{"encoder_arch": "resnet", "model": "model that answers yes/no questions on an image's attributes", "dataset": "regions of photos with short descriptions (Visual Genome)", "train_examples": 203450, "image_size": 64, "crop_scale_min": 1, "horizontal_flip": false, "translate": 0.06, "rotation_deg": 10, "color_jitter": 0.2, "cutout": 0.4, "questions_per_image": 8, "encoder_norm": "groupnorm", "encoder_activation": "celu", "encoder_weight_standardization": true, "encoder_channel_attention": "se", "encoder_depths": [3, 6, 3], "encoder_kernel_size": 3, "encoder_stem": "deep", "encoder_avg_pool_shortcut": false, "encoder_dropout": 0.05, "encoder_widths": [96, 192, 384], "fusion": "prefix", "fusion_encoder_width": 192, "fusion_encoder_layers": 7, "fusion_encoder_norm": "layernorm", "fusion_encoder_norm_position": "pre", "fusion_encoder_activation": "quick_gelu", "fusion_encoder_mlp_ratio": 4, "fusion_encoder_head_dim": 32, "fusion_encoder_fused_qkv": true, "fusion_encoder_bias": "all", "fusion_encoder_qk_norm": true, "fusion_encoder_parallel_block": false, "fusion_encoder_inner_norm": true, "fusion_encoder_positions": "rope", "fusion_encoder_connector": "linear", "init": "xavier_uniform", "residual_init": "scaled_by_depth", "optimizer": "muon", "muon_scale": "match_rms_adamw", "lr": 0.0033, "momentum": 0.95, "nesterov": true, "orthogonalizer": "newton_schulz_5", "adamw_lr_other_params": 0.0021, "grad_clip": 1.0, "steps": 6300, "batch_size": 64, "epochs": 2.0, "lr_schedule": "poly", "final_lr_fraction": 0, "warmup_steps": 310, "weight_decay": 0.2, "adamw_weight_decay_other_params": 0.05}
Rows from block 8 of the image encoder, named by matrix and row number. Each number is 200 + 20 x the weight over the matrix's rms, rounded and kept within 0 to 999. All counts start at 0.
# fc1: squeeze-excite reduce (encoder.blocks.8.se.fc1.weight, 24x192), inputs 96-191
fc1.0,194,227,214,217,159,171,198,163,195,209,181,176,183,236,208,207,187,232,159,158,255,180,197,231,198,250,198,167,224,195,209,204,187,214,191,232,232,195,225,207,159,228,205,181,217,211,205,183,218,293,185,213,152,205,208,189,182,224,146,210,189,225,198,152,187,205,170,158,233,212,176,239,216,228,255,195,131,232,176,182,162,211,166,198,149,179,188,200,166,194,182,205,245,178,217,197
fc1.1,187,195,207,208,182,205,170,189,176,220,216,201,180,230,200,221,196,206,218,226,175,204,220,186,204,219,199,199,191,196,199,190,212,182,204,200,208,210,220,168,210,206,172,205,190,219,189,199,189,177,213,204,191,213,192,194,219,206,203,220,213,215,216,227,209,197,176,197,216,181,173,176,191,191,202,195,185,187,195,204,232,199,202,231,188,227,187,207,221,206,213,206,190,189,184,193
fc1.2,209,195,177,192,190,196,212,189,218,186,183,196,198,207,205,199,231,225,197,187,196,176,194,166,214,135,178,182,178,230,178,233,210,236,182,189,188,177,194,221,164,196,220,216,199,211,205,226,212,153,259,195,208,187,202,197,185,197,159,187,205,217,211,163,192,231,218,231,178,205,193,200,214,205,159,201,189,213,195,194,159,211,210,196,208,211,194,191,189,212,178,167,184,210,206,209
fc1.3,227,219,198,187,214,196,214,249,210,216,219,140,168,198,190,184,182,197,186,215,197,207,183,224,202,154,224,191,192,178,206,202,196,237,209,170,180,192,175,180,226,190,220,171,209,170,225,249,209,181,193,183,179,186,187,218,206,224,215,187,200,191,215,219,202,200,151,239,191,198,189,232,189,211,212,205,163,202,202,165,210,200,241,176,250,231,209,213,233,219,174,186,193,205,185,196
fc1.4,165,222,207,162,158,230,218,217,230,201,183,196,212,215,198,224,173,228,181,192,222,193,203,210,186,182,184,153,249,193,239,237,209,174,177,201,221,193,185,215,189,201,182,222,197,217,179,172,183,228,177,193,214,201,192,208,183,216,217,213,206,217,159,168,186,221,208,208,184,183,220,207,188,201,212,178,183,230,196,207,161,210,212,220,177,214,210,186,145,192,195,183,238,214,240,209
fc1.5,188,212,180,226,209,221,178,166,252,188,198,159,206,155,183,214,193,197,201,215,181,233,188,191,208,221,170,209,215,203,209,182,195,208,177,220,206,225,198,178,186,216,202,212,194,205,175,171,183,255,187,197,203,216,209,202,228,185,195,186,214,222,167,210,206,213,196,191,174,219,225,206,218,167,200,193,226,202,205,223,254,220,169,175,208,181,211,174,241,169,140,242,234,168,189,197
fc1.6,198,208,190,186,241,195,212,224,177,194,180,171,201,196,189,196,206,221,204,199,169,196,212,213,198,163,211,173,235,206,196,199,232,217,200,168,188,183,164,180,177,180,242,196,195,194,247,230,188,200,210,195,196,202,188,230,146,205,184,178,207,202,227,173,198,213,193,215,225,176,199,177,196,220,214,195,218,156,189,195,224,209,177,168,233,218,193,192,221,219,126,152,210,217,184,193
fc1.7,190,226,209,231,174,202,194,210,157,206,190,244,198,222,191,219,210,192,160,171,217,213,196,165,199,181,209,210,226,192,201,175,206,236,198,211,232,185,205,183,192,222,179,194,182,203,162,163,209,229,235,193,180,190,189,199,197,208,144,191,219,207,215,143,179,209,219,214,234,183,203,213,201,211,192,189,157,178,188,193,194,203,182,240,188,186,233,202,169,202,231,203,188,235,211,214
fc1.8,228,175,176,186,214,195,210,188,202,191,201,199,192,178,204,180,228,147,208,225,185,191,217,214,200,187,204,209,192,222,185,193,219,221,200,188,199,193,193,213,204,174,221,200,245,209,190,189,194,173,241,223,203,182,191,206,191,214,241,141,199,206,176,245,195,207,229,238,165,176,206,180,208,186,204,194,277,176,201,207,223,195,187,222,249,188,177,197,228,199,161,205,201,192,143,196
fc1.9,193,210,191,195,170,180,194,207,167,196,216,243,210,192,211,214,187,177,183,174,229,186,206,233,192,230,214,225,230,214,184,252,165,158,192,220,211,181,220,276,138,162,233,198,170,236,165,173,208,219,171,206,174,164,221,206,171,234,165,254,195,196,200,164,189,194,216,203,204,217,232,193,196,236,189,178,225,163,204,207,114,196,204,175,173,209,224,211,208,179,261,241,188,185,236,220
fc1.10,210,213,205,192,208,198,201,199,195,213,211,216,187,185,205,204,189,198,193,196,184,199,196,210,192,198,220,199,209,200,207,201,209,183,205,204,192,206,205,215,214,209,185,191,202,198,193,193,185,198,202,195,212,190,207,199,205,196,184,202,194,208,198,201,207,187,194,202,187,184,204,198,188,201,194,200,194,188,212,203,202,204,214,197,205,211,197,191,196,211,204,202,204,197,207,205
fc1.11,205,176,185,216,162,203,208,172,246,235,179,185,198,191,182,201,201,193,184,197,194,198,173,204,209,169,198,189,207,216,234,161,203,203,201,229,201,224,182,161,201,214,200,192,208,194,207,214,227,223,191,198,226,195,201,200,199,187,200,207,180,189,219,186,204,235,204,219,237,237,202,196,211,153,197,199,173,204,187,208,207,214,176,208,130,145,197,179,198,178,282,206,189,206,257,209
fc1.12,192,214,215,198,208,205,209,178,192,206,206,183,208,192,196,190,197,192,199,220,196,189,186,196,204,204,201,210,175,189,183,207,207,209,220,204,203,213,201,201,194,186,178,196,185,208,209,209,165,206,206,197,203,181,194,210,215,196,205,229,191,187,170,216,194,192,212,194,196,209,188,185,205,192,201,203,196,181,200,222,209,189,201,194,216,196,205,199,188,191,192,213,203,199,197,204
fc1.13,190,206,192,190,187,215,203,180,202,209,186,186,206,217,212,213,213,196,192,198,198,193,225,211,194,177,163,221,178,223,181,214,226,240,191,209,189,217,180,204,183,202,215,188,228,208,215,167,206,222,205,202,207,192,182,232,182,204,214,149,196,189,191,173,215,191,239,246,193,199,187,177,197,211,198,237,260,185,190,211,217,204,208,199,202,192,175,198,173,200,183,202,178,206,188,202
fc1.14,206,190,199,216,219,190,201,198,199,197,208,185,194,191,202,207,189,182,204,197,209,200,209,198,197,197,196,206,176,208,186,191,192,196,191,197,204,207,201,193,195,206,192,218,184,209,207,198,195,193,197,191,207,217,195,190,195,207,208,203,208,206,201,202,203,202,211,197,208,193,190,205,188,183,204,205,213,189,207,197,194,190,206,205,187,204,196,191,188,205,183,201,216,213,225,201
fc1.15,203,218,204,177,219,203,194,189,222,208,209,182,187,199,201,186,192,178,242,196,171,208,204,182,195,161,217,175,218,194,216,179,192,183,195,202,194,219,189,194,226,183,208,204,211,192,204,210,203,196,146,192,216,220,178,213,234,186,237,200,176,231,194,218,210,165,190,211,188,201,218,196,205,202,168,213,210,201,222,202,210,185,186,154,211,229,201,190,242,214,155,167,190,217,206,196
fc1.16,189,212,177,190,186,195,193,207,201,203,211,193,205,215,214,199,191,193,210,208,209,224,210,205,190,187,189,215,191,197,201,202,192,196,215,214,189,204,201,176,205,226,203,187,192,197,194,242,208,189,213,213,195,201,193,191,220,216,212,196,208,199,216,172,193,185,222,211,199,197,191,194,208,208,186,204,202,182,196,192,203,208,218,204,180,191,195,196,194,199,209,204,209,203,233,204
fc1.17,172,171,246,210,186,196,200,200,163,168,214,246,198,189,213,207,186,223,183,196,222,178,186,185,204,203,176,208,226,178,212,184,206,212,210,198,208,190,224,171,170,200,201,209,174,202,230,196,203,222,218,187,184,187,200,235,207,207,156,202,207,228,266,198,152,211,180,200,214,204,149,195,213,207,168,208,215,203,211,210,147,198,181,199,155,199,227,214,193,203,235,191,188,179,192,197
fc1.18,174,214,208,240,200,173,172,163,153,217,195,258,182,237,212,229,160,193,181,213,201,222,209,192,196,242,218,217,229,217,183,196,177,176,226,206,201,202,225,225,219,180,155,197,223,217,176,150,195,212,230,197,183,201,201,184,197,189,185,235,213,174,190,156,195,182,220,172,208,203,246,213,184,219,185,185,199,166,201,205,179,203,220,228,174,209,171,226,150,191,247,234,197,231,204,213
fc1.19,190,215,198,169,229,206,216,208,160,188,202,228,165,208,207,222,217,207,192,177,195,233,202,194,181,154,185,182,256,191,209,250,208,212,196,182,190,193,182,258,197,175,184,207,153,203,231,237,209,291,141,196,222,191,200,238,205,207,233,216,197,198,193,128,203,176,162,215,196,224,212,232,193,236,201,199,155,244,207,238,189,195,191,218,233,231,192,176,158,205,152,211,196,205,235,197
fc1.20,196,200,199,203,204,204,187,191,207,207,183,199,198,189,213,197,187,187,190,207,206,197,198,208,196,197,198,203,195,201,200,201,195,192,191,201,204,203,178,210,222,207,201,195,201,200,197,209,199,198,192,204,204,193,215,189,183,207,209,188,197,203,201,189,199,203,195,202,189,185,198,199,193,199,193,206,200,203,202,206,200,200,199,196,191,204,207,210,190,208,215,198,209,201,214,205
fc1.21,222,196,207,177,185,211,224,198,218,208,195,188,185,198,189,192,189,134,139,230,202,226,206,235,210,246,209,228,196,216,186,153,188,238,208,211,238,186,174,133,222,201,143,236,207,198,174,185,210,216,191,172,197,208,170,179,205,191,235,186,212,178,205,185,215,190,207,204,209,199,203,218,204,182,206,158,182,193,208,201,241,189,177,227,253,186,193,185,197,196,269,237,183,202,181,199
fc1.22,227,202,184,199,190,190,215,214,168,212,193,186,187,172,201,168,211,194,162,233,166,224,217,204,201,192,216,228,187,198,189,169,206,216,203,206,179,177,209,202,183,207,211,217,240,212,218,194,218,181,208,188,198,188,190,254,217,197,177,183,193,175,202,221,190,178,223,217,207,197,195,195,192,195,214,182,217,144,203,220,224,188,198,192,216,213,204,222,225,202,211,192,191,210,162,199
fc1.23,194,216,199,208,209,197,205,208,212,207,210,203,186,221,191,201,190,192,209,200,209,226,186,201,181,214,220,190,208,179,182,195,195,202,206,186,207,190,204,200,206,200,188,209,189,212,199,212,183,177,187,208,215,200,187,202,204,194,200,211,200,202,196,184,203,217,219,200,216,195,202,191,187,200,203,200,196,197,202,212,198,215,220,195,207,204,214,221,213,214,199,184,209,213,197,200