A small model that answers yes/no questions on an image's attributes, trained from scratch.
Model: 15.3M parameters, encoder activation celu, fusion encoder width 192.
Data: 203450 training examples, 2.0 epochs.
Rows from block 9 of the image encoder, named by matrix and row number. Rows with one number belong to one channel. Each number is 500 + 25 x the weight over its row's rms, rounded and kept within 0 to 999. All counts start at 0. Numbers have three digits each.
# convs0: first 3x3 conv, stride 2 (encoder.blocks.9.convs.0.weight, 384x192x3x3, standardized in use), inputs 90-99, a 3x3 kernel for each
# convs1: second 3x3 conv (encoder.blocks.9.convs.1.weight, 384x384x3x3, standardized in use, transposed), outputs 90-99, a 3x3 kernel for each
convs0.199:505509497510517565503512503478485545471479496520509474495520515460506484515512530491510523509509487517463486513462510506505483548503456502522507497523483495467520509505506485498487519562492484481484508445481531492530517498442478520443522510474505498476521481523521483504
convs1.199:518519487492513515502557469489456510519496534498538482492540481510518487469500494523513492518485481538520523513483487495490499492511502510499521506492444496492434539483486517521478539530513481497517467481499574500454470501515481527506487480490469500488514509472521530471
convs0.200:508530473514525533493504489516499478502486508527482449544512514487502509458513475468511498476502457494473489511485519512523500492507496462506507491559504494518489532480564534544545547523531508505495541517495493468497512476476535519501496489462475532507476515501486510513
convs1.200:551536508464513516496491522528491486501481460520487481527497516520496503517500514526482525518511472509502475549483466506509488532504525525507501557532527540530503525511573508510532485491528492556549514508485494511489499490446493516531477482494513527500517494490536562487
convs0.201:469491497518514521496472495512472544485461504485524492481477483504502518436453497463468478500543461485482465508510475497463456455528493519486463483506449496500500499481520516517504554518510527485512521508523529528535536513545508495504516517524496503501505524455535486469
convs1.201:511478470505513526485554505488475519491499465525555517521524497505491520505525512551466488542477455549491497514539516469499509469493473514454489472495498523512505545503489508462512520504497487535538531482500529583511479487505513488520556483510516488493514516528502516506
convs0.202:513510507467506546498510509508508488497507453496468514515513449487507490444505535500548509464485506500517486513475490490533475473518466479450511533506512526479460473502508504495512487502486556488528520458466533489511538477534451512502469519523526498506472495511496495552
convs1.202:555498510541514528509513502547517500539531496532517516472481493482497467480503506491490480488501503566503484500482504470467490484505520540542502534490532517502485506525526495506492510482478460533485472506439492503525514477496494512535520492493479488491501501494485500483
convs0.203:508480476445473512493463470455491514497520493529556523491506470517523505514523511537501470468520487503487489545488514530520559496522529481529518445496536518502527496545494516516495516553514490485508495493497506526507511513497482489497511495530444492540477491508443485529
convs1.203:513547514457506495503510487481484492481499452542491501539508504495481461522518521476512548479467508478485532520483504493522517484514533506468536477511473474468441445445484479504510492491500478490462545552496530452523518553520516510519498503471519491495480472521523497510
convs0.204:506493518485467482470504545518497491493493501469508478540456509478460510472509522452521507502537495508453475488478465518507501509478494474476511507529509495457481511507466515531555513499515514540496502534541451492505498539508482471535485484508529505513505447485491513505
convs1.204:496446506497501490565513508463496488514490492498522517474506496517459513520507481484548527496493547560466493552569518530504497524519476483502510553507524503509498492553509518551503477502488492518466513531498511481491568459494503551478498509502498483481487517471527494411
convs0.205:480484512488512524470492470520510514498466501491534522505495515511526509511499525490506507485496516527488503496480428480480476477482461508498463501534462456487482543522519516516492456483475490504502479509517524504492475472477474498484480502504497509503495475494481497493
convs1.205:479527533518503488488491495512512506497516532503508494466473524490480505486474500480524474478504495509463503535483449535481490499497501509504488500487506500521497502481491491476498493449439538486489533521524515510478492525469502478511486479472524489525491510516504506476
convs0.206:527507504458519504520511502508513483518512508516485523477490456489515494524504498481498485495505483522514484537486505502472455479473463495515584533480473470504447481459487481491472485469444547515516543539488526513491486496535493518508495469535536555510493509493491507500
convs1.206:505519517481509535490506534492504469510537484461517475519513495505493486490493480505487552521536484522527507555475523491493509491476509497520504491494506475496469530533503534511479510505517507500508509517540492487514502472498470487530491508508513504501463541515503463505
convs0.207:458507512483482501491516470532523503538473503513489461521515503533497469537511444509501494516487485491480470503502515492497476503538496487517494505496504529525538538511507558530505499508463504512522514500541478480489491505514459474463497460466493502485448491470532456482
convs1.207:531497472503484518507476491461460506487499476464495484505431494500470507538548523521534503496520502497539523509492511503484518517500521468488495503503457480487513521498501473543487496520547509444539503525520491542514494466491489536515508516475484511488529517504487481458
convs0.208:517461447500448457488499504475523456477521467511521485488519424430466445489456472526500504497478508496463440461516517476503460472545482479518471523505476495472484483480506540503525522506470490487474518518483493500485508491463483479478506471489471502480481498498516533513
convs1.208:483512527455489511505493511515530497459509520450497438476496516511504503517493509501503529455446452486477477539488480523518528532517521477536496512494473495498484472512501482525515511504480519484503495470495501508500490483484509489479502482481495544496435531512500508484
convs0.209:477514510511521537443498506499475491526487486503508524526509497498509496497501546503582517510510484533521508483517519491507540475495519525518493500525513474476468554550516553498541495528521502463453542506521532523512508475521484490517460494530479480507495508520518486523
convs1.209:475461503526495483489458503491488480524520508512488499509471501515518476482472479529492465526520491501533498491518499489470488503491526507475447477502510510532513512468477465454497522492513492443490486500510527515457462496528526486513491492492454456436473496452508546458
convs0.210:458462468544534498523500541499479483453537502488532525473480494509512487518500453488479500487573512495536505529484527520497507519545507512488460520516491491511491515506510437518472497474487487530495522482511471497513502491504511468513506560472479492464507503471505545474
convs1.210:492464480489495502503530502561497532504480463524537542514480471504506544507500497528498482511443527476509495505495487489494499519512515456496529460480508474497481493489526568530541514506533520495497564556542504503516539580571534490486481501483487468493487468490476467519
convs0.211:530511500494500483502495460485486529464434544521454515487510480472491510508469465518536475486503538483521531546511467535522500484524527480503486491491466525510492497522553501517506545478472478493486481501511528531510476524492466502459512495456547530493494505488497505499
convs1.211:499507510464488471481442488522510490529524501539527506497516486492491475492485484489493500530456529484514498492515520499504475511510511525488527483460493523539470492460521518500508490480493508477440497494549464490517488481477530469538469476497548477514512483514515494487
convs0.212:476482450501450470539476464522538481472549498520543488486517495528507513535509524503504471489466463504503532522494500541499527505511487592502482528489536498532527506495516515504525521539524541484510530486486495479508474449487514487558451470497512502484513522465503482502
convs1.212:544524530482516515484500526524497486456496484459454516522518492477506526488498469544436463517503485546537502532496496502491518512485489518514476487508538495460506472487491455463490459450485480536505475536559469512517482499502551531514505494488495472512514515508463503501
convs0.213:477456512471416520502460495517496521490494530508491480517533513498500523482520498540482460471481506497507473504476506483498524495477504522473520500513495474461455460478481534538497457534470473494542494499510507492495489498525509459528450484514499504511515514472499539468
convs1.213:500474509504480474495528509519581523468535512481549558509507476477483464422431498475483499480559528502507521515524517532489509500529489505488497506522508491506468475481473485474475524466506505496505483503455483520532481501482501505484525499525508463478486527474513453516
convs0.214:485483527504509504521516479453476532490499479458484529502475467507499517542524470480485459508526505549507508474492494496479501503495500434466486496495457482471462522514537511527484526483462505531522498539541479530544480479524541523537519540523450483516477487521512476503
convs1.214:464530498464482470479461480520493507512505507511441495492495497506515504491473515489487476463524427474534511490474443508429484481473492534532534487554489509514533499516516472490527498471534498530455483490545498463521480476519477486510486506526522460513536521524521520541
convs0.215:515501514482518519507478461492489538491476498462445524532509468541484503519480515490468456486523465455470518482518488521509518536535527546503496461487483487502541494466491519474510512499512530529509506510500485504484489483461479490456533501532478485478506502497514494505
convs1.215:456491477523502517542536514500504537490522507509525494500479470518505487494496500486530494444499539469466516515490478532495518483488521474485464467490465497505501492482510507486520520517511552528486485458514557457507521517544513525512508472511524496485535521507519458452
convs0.216:515513522487466468494482578559490484520512552537494492479525509494488476514480513504543519510487511498493495507511524489518523500536541532526513523489555525510491500490478508524542504500500497467490501495510516482536492488551531466545515548532469479492485489523472488481
convs1.216:494505458513516505508514521493509548529559509550488495478496497498491491450494506489484484468499480504498453481489511491470532503514463486496473483463445485510504462462479473500476467479457475502508471467489520509501469496538505484489493497440486460491493510511447463490
convs0.217:501484482449483457451497494513540538476485484502498489504469514448460528462515488501518499495455530470477519503482504464533529483514486492492475484476524457474466496476531482539501527509527519517497489501520486486486489498476417513523511507484546497516502503501485485475
convs1.217:533541494544518512525493570503483490473526535526511528485485454506503501509484461485524522483520500486518490472466493486451483491471493509505505460489503499513482465524521471497531474477503528482495533531525513508510475486483506545492504489488541492535555479517463504540
convs0.218:521517509501536511481484471531529466495521509510527501591511525491518500497508532535531554510567519497523512511528491519465489504490488533499482525520508524501481538517477525532520509487496503515480487505509528505513471524494460527492480553481527468474512505522480489515
convs1.218:517511492495491514515470522495482442482468527493483495500508493487479519532539504527526460545477467531496485514491488495493472495512512557540530521488500502512495496504476478512473496523513510517479452448455513516494493508505496503530487477508500500523470488480486486445
convs0.219:489478454527463474500503417529488501497509490504508460449473497480509501467465498468513504521520527523523512534518483485507464520520493494496493501536480491542489494474483512504490555513492494501521539506509548530472534471484552535500494560490505492491491493479508557485
convs1.219:481510539486512499521492514452451485473502496494520511506447496524472501518496478501497470512498473538477474498471494453472523490459531513483468498482463514501506499493458480496474471493498480551511480505491505476456471515490469527512460507513470502471455501478504512490
convs0.220:536524533501472452549486475481486442493530506483495458490510495461452477481509537517508511536500522512512523527528524509501520488509480535500484529480507511492479539560548523495545504504515503521523510516507555505516521500522474540499465530504494489488542527471510496525
convs1.220:482489513481464487497518565467466500555522515491506525447498542506526520477489491507486533513475486511529485509511501500479437486499480509520555439475531519478444469489514450503503490513495550446499438494482472483492504471499513507502529523524524502484500468451458477509
convs0.221:479515507544434488496503503486489536511444479495508483467531504534538533539521527499478513476489479532491507509490490491496503508513497514464415482481460521505498437486504468485487501500509492492502521508494453480478514497465473503503504467522491550483495493485489474492
convs1.221:535531556496540569545509521473486514502496478516473479499538468494513519508505495499464589453495490460506524485479504487469456462477476515483514539501530485503546532527493452463500504470510523548509549476541522531493496522491470506481490516485529538522518541512479491455
convs0.222:474497445484487493455489533521491482496471511497512467476434465525488511547479502519523470504515513509449501491493461505513483490482458459490543467468505510489548462480508476527509461486512486470512517495513518493517496515499503514504529484476497485476528545505528522527
convs1.222:465448454491531517521519491562521547512498549545556528496518519496482516474515456495484486505474492484516528434488500450464486493484484507521515514522496512475500508491487496487490476477506524511446486503503509511509514527501546523518484520477490457486540487510533489531
convs0.223:531522543545525546540512505520518470476483447477500433486485528482477496535482532481464459462498467522489504498517453499508490491488481470485524509481468502456465489484478490504477478501511550501488531504462524518447578528531534486499560492502476475530522501544444493477
convs1.223:515535508515502477497526483522488540478508525468495499522507460505506505513480510429479493495475505484471497493467535494466526460479504453461499488461488504497527525541485533518501483495505491488508517488505485499529512515523478530501484499467492500534467500505504503473
convs0.224:504471463488481501484482443516501501465483528495500482489453530476500522518511514510502440504481504501508497526478464530502515508491515572501499530499497507484484474471502457493436510512487534533538506509527488493495499460506470436457539474486493488453476474485542516504
convs1.224:507489509515502516511526518541505493499479500520487494487515535509523541518503541518491498484481501466516458471461501506491491492492482544513495573467505557513528512486519462504520461492556516541506541517472494521494506509486506529520471439470493529508480504524478486500
convs0.225:498539507464563468521585528532530527537537493494498474507518489450510500435505494496504557520471514511501501511484488503519501547512489545538484509476457477483461522478521491462491538477489524487469510504474504517513517491567473544501484505524458473464489522475524542483
convs1.225:506463524472520526494495481526510522519507499505525508538535511541513506549502517557494529508468481476519459488480497488477499508496530548550513481494487492486507471500518504499500478495487518479501508495477500488478534533487515501458507453457496485455490509507501511464
convs0.226:514551545488486506527500500482492507459506512530512539502506521501484469499504495510557510478487496476458466487520498490498490534532505462537452491483514472541536509513477498500505466487471555516519502508541503485489503516519513527472481573545466457490536521539478505505
convs1.226:498519508496499496505504542535531535498510528497524503450486495472457469522506477521515538484501501502522466532558489463498513493482509490483493491489510536511508501509500482451501491492514462521464448462514513464482470504500482482511487504541494503508499498495503504496
convs0.227:534556462527515491537473495532496470493537507516523498516507452500512484554490504510460489490479499489500476519534518469518496471507497532504472503512490463448471539510531502499483527482524538511532562544490521509481516484521545518482533478445498444451505493474444454499
convs1.227:523487501473503497469508496508466494564487493503480457490435465498495520498520498499476481446488515521499517451482492492489492468466472495491520502523506541451476453475504495470519496493457442507550512552468449489510445493502469451478477486485489454488525507501475507504
convs0.228:476493524507540559491495513476530523493478547505492499526524511474508518471508520495498520521483494503564551556491524529511513488487493529530491520475513493491476479451528498510521501477544482517533469489552476503561471495499471493514503501524497525483482474501553491481
convs1.228:494510499465461505518535522522545506529499507456473498489464472466519503482496470536482483513517509511552543489522532505510519471500450507512441507493486480522493485494488484468520485477488519512520484543516458513469484521492532475501487494476521489505492494485512482467
convs0.229:517490482527526517472492501500499485474515484508482503492485427473489475522475485480512484482547479500494494508503472505499484461455469461486520473527454451500541464479524491484530513487515472460495502499499469528516502459499520545499506536470525491494521472494489469487
convs1.229:517504474505494528495530531532498500518481480492511537554496507522528519496506540505506471536481507505501492492474502470477506483466476503522444515508461515484495479469508472464476506512508460511501502482499519545531537488504506532492547495490472487518473528499463505460
convs0.230:477436515502454503497466504480492510526518529505494482512537546537523514506512498499492559581531537536535518539515499510511526484484495507542503510518473508454485500431459500507528467516547499515487491489511478479478500454503462484477527523466495531519476489516502475518
convs1.230:468516521525541521466510523513463453532505494515456497461491518501510501489525503482530484452468492540519446546532511542499542512519499529517495528522469525494535516495489507483556502540467517478488495535500530471535508512536514502534512479510483511468490509483538488510
convs0.231:489486504532541471547529511491483539495514469466513537518511475499471478522477480412499502473499509502534469524538497552526495516517514447504482495501497481474454543526486536520494524489481512521556457505507496497546528506485468509495496478491508489467484511445500510436
convs1.231:518523507521472482505510502533504493480530510515524481524510504481514510519508512523476539522465530530488526520488476511491469492485470512498545483518516484495537511524497495524552492516532530496551482500483470517479471440469464491503486453468515474483463490483495520508
convs0.232:492534504520553458488467484454460536485497530483487535494472489513488495506508477511528462549482513512506525499476467468468463480515492488437455522461494475536479488476489516524491529531530473501547471492528488532547465498495503520511546528490506520494497475483515547489
convs1.232:517530481500483499470483521488501481494496520493447506487483487494485490509476485514465472462497449476508511477496490537458496463473452488498509488519481518507486487506512501487543503480517535465451489537577456530476532552509512530539470478479523494541518480475527493474