{"encoder_arch": "resnet", "model": "model that answers yes/no questions on an image's attributes", "dataset": "regions of photos with short descriptions (Visual Genome)", "train_examples": 203450, "image_size": 64, "crop_scale_min": 1, "horizontal_flip": false, "translate": 0.06, "rotation_deg": 10, "color_jitter": 0.2, "cutout": 0.4, "questions_per_image": 8, "encoder_norm": "groupnorm", "encoder_activation": "celu", "encoder_weight_standardization": true, "encoder_channel_attention": "se", "encoder_depths": [3, 6, 3], "encoder_kernel_size": 3, "encoder_stem": "deep", "encoder_avg_pool_shortcut": false, "encoder_dropout": 0.05, "encoder_widths": [96, 192, 384], "fusion": "prefix", "fusion_encoder_width": 192, "fusion_encoder_layers": 7, "fusion_encoder_norm": "layernorm", "fusion_encoder_norm_position": "pre", "fusion_encoder_activation": "quick_gelu", "fusion_encoder_mlp_ratio": 4, "fusion_encoder_head_dim": 32, "fusion_encoder_fused_qkv": true, "fusion_encoder_bias": "all", "fusion_encoder_qk_norm": true, "fusion_encoder_parallel_block": false, "fusion_encoder_inner_norm": true, "fusion_encoder_positions": "rope", "fusion_encoder_connector": "linear", "init": "xavier_uniform", "residual_init": "scaled_by_depth", "optimizer": "muon", "muon_scale": "match_rms_adamw", "learning_rate": 0.0033, "momentum": 0.95, "nesterov": true, "orthogonalizer": "newton_schulz_5", "adamw_lr_other_params": 0.0021, "max_grad_norm": 1.0, "max_steps": 6300, "batch_size": 64, "epochs": 2.0, "lr_schedule": "poly", "final_lr_fraction": 0, "warmup_steps": 310, "weight_decay": 0.2, "adamw_weight_decay_other_params": 0.05}
Rows from block 9 of the image encoder of a small model that answers yes/no questions on an image's attributes, named by matrix and row number. Rows with one number belong to one channel. Each number is 128 + 32 x the weight over its row's rms, rounded and kept within 0 to 255. All counts start at 0. Numbers have three digits each.
After each channel's rows are labels from the 100 images, of 14976, where the channel reaches its highest value: "strongest on" is what is common among them; "colour at peak" is the nearest of a few named colours to the mean colour under the peak. Only what is clearly more common there than usual is listed. The data: regions of photos with short descriptions (Visual Genome). In brackets: how many of the 100.
# convs0: first 3x3 conv, stride 2 (encoder.blocks.9.convs.0.weight, 384x192x3x3, standardized in use, each kernel summed), inputs 0-95
# convs1: second 3x3 conv (encoder.blocks.9.convs.1.weight, 384x384x3x3, standardized in use, transposed, each kernel summed), outputs 0-95

convs0.296:165109172102141120149118119144144162058110149092156125200156147073151090213081064133075096097134088117142120138123118124081111192133131153165170052129097141086097172151154135142127174189082128147114117135181127075085160167117123118085105071085142127095106117136120160176086117137088158081
convs1.296:041110122194145103147086164115130141104089123152179155157115151073147111019110145128131095112115173104116142088175214202198092134120131131084094126162147157131117141145126131130137108152127108078196133150121049147123158074181103148121125144124116152108129143161119118059098105169177096142
strongest on: text has "man" (25)
colour at peak: pink (27)

convs0.297:149149144138085095159090090130128141073143131170115102152147052108147124147137142107142141124151151117138164155160143138085081125091120112153141154097111131104092089048153168216150121175114169127198108136168144079204110119138113135053121125186131173138140146121144085118065096138129180143
convs1.297:134084065138087119113141137094174116181201133149119170157085078105057108098200104144132180136109096111135112112127134110120099118126131169125107143140198151132140137080120147114106137127090123111151090156095135142121132133142176114165167116152129105054133160200159120081080113192116102141
strongest on: text has "sky" (55); text has "clouds" (36); text has "white" (33); text has "blue" (31)
colour at peak: white (50)

convs0.65:086133158168120077154142088155177166126091169140123102176157133089160109092119165163134158129167123095194152143104161180170106190144133104153175122118101102058160122065131154157093185118116078077181094102120130096133120095136105052097128105175130158173084166136130092123135186118120061170
convs1.65:161126107121149129141121138120144137118166117150106136105168110085158112116160193078170182190132102159130079191099085109084196153110083110087113186088076119122118118130101146159138129136097117111088151104110097063109063117164129151083066180144079086147128182089122151170081138110147113091
strongest on: text has "sky" (50); text has "clouds" (38); text has "white" (30); text has "blue" (27)
colour at peak: white (50)

convs0.345:119149166114124043096112095154141134102146176131120052083126098122166194133125111069113082148105120129129193148139144088140168141101179163081143169086127149090127147168163068131159163051125135152108245069147133134166110107091128127137127162081130123143095151161150110168087118127162118089
convs1.345:116135127181129165122167124102103133110132094055098110079131105155126105144087142151186153098122134109184156155162110095132112092112130072117112141154121096143124093091113130141172149094103055111142084074104129133154175100080151149144139105103133115110147133085130085130129148140117139130
strongest on: text has "man" (26)
colour at peak: brown (60)

convs0.147:101140098114150179148135106121135168079150142135126115198162108119107110161135123127047077108133100165117186168127093129143135157101130143145133105091131148083108145152178162133142149187072185150092110122148097094214121144125148158109112141117117155143119077132182144162136130126158174138
convs1.147:112152180169107157168158114173156118103124158122152125130154147108171139146065121158107133145145114164112149111120184139166051146173131077117121107163100167142178167135094106158098125152146114130137087108058109070074151099167111091163032129125170069123099078108079145152141086173052139114
strongest on: text has "man" (26)
colour at peak: black (28)

convs0.328:105139170177140100131150157076149160104130138112136144141155123126055179135112036121105112123088102126070124126143132168095126183125148168115168066107111182072073147114111108084124136123124121106057108088086156105096137171102129112092116099095089145128095119114116121135095070105137078121
convs1.328:098062104096137124104085075117110119108180078158132165095126126067069116103080113091111082169149147109091159148107114076135104181168107138101138157149126162118151125058139118116109188174175129167150149149108088153177152084111132107161133082135131157172204094136093095139173090165131100104
strongest on: text has "sky" (38); text has "white" (30); text has "clouds" (28); text has "blue" (26)
colour at peak: white (50)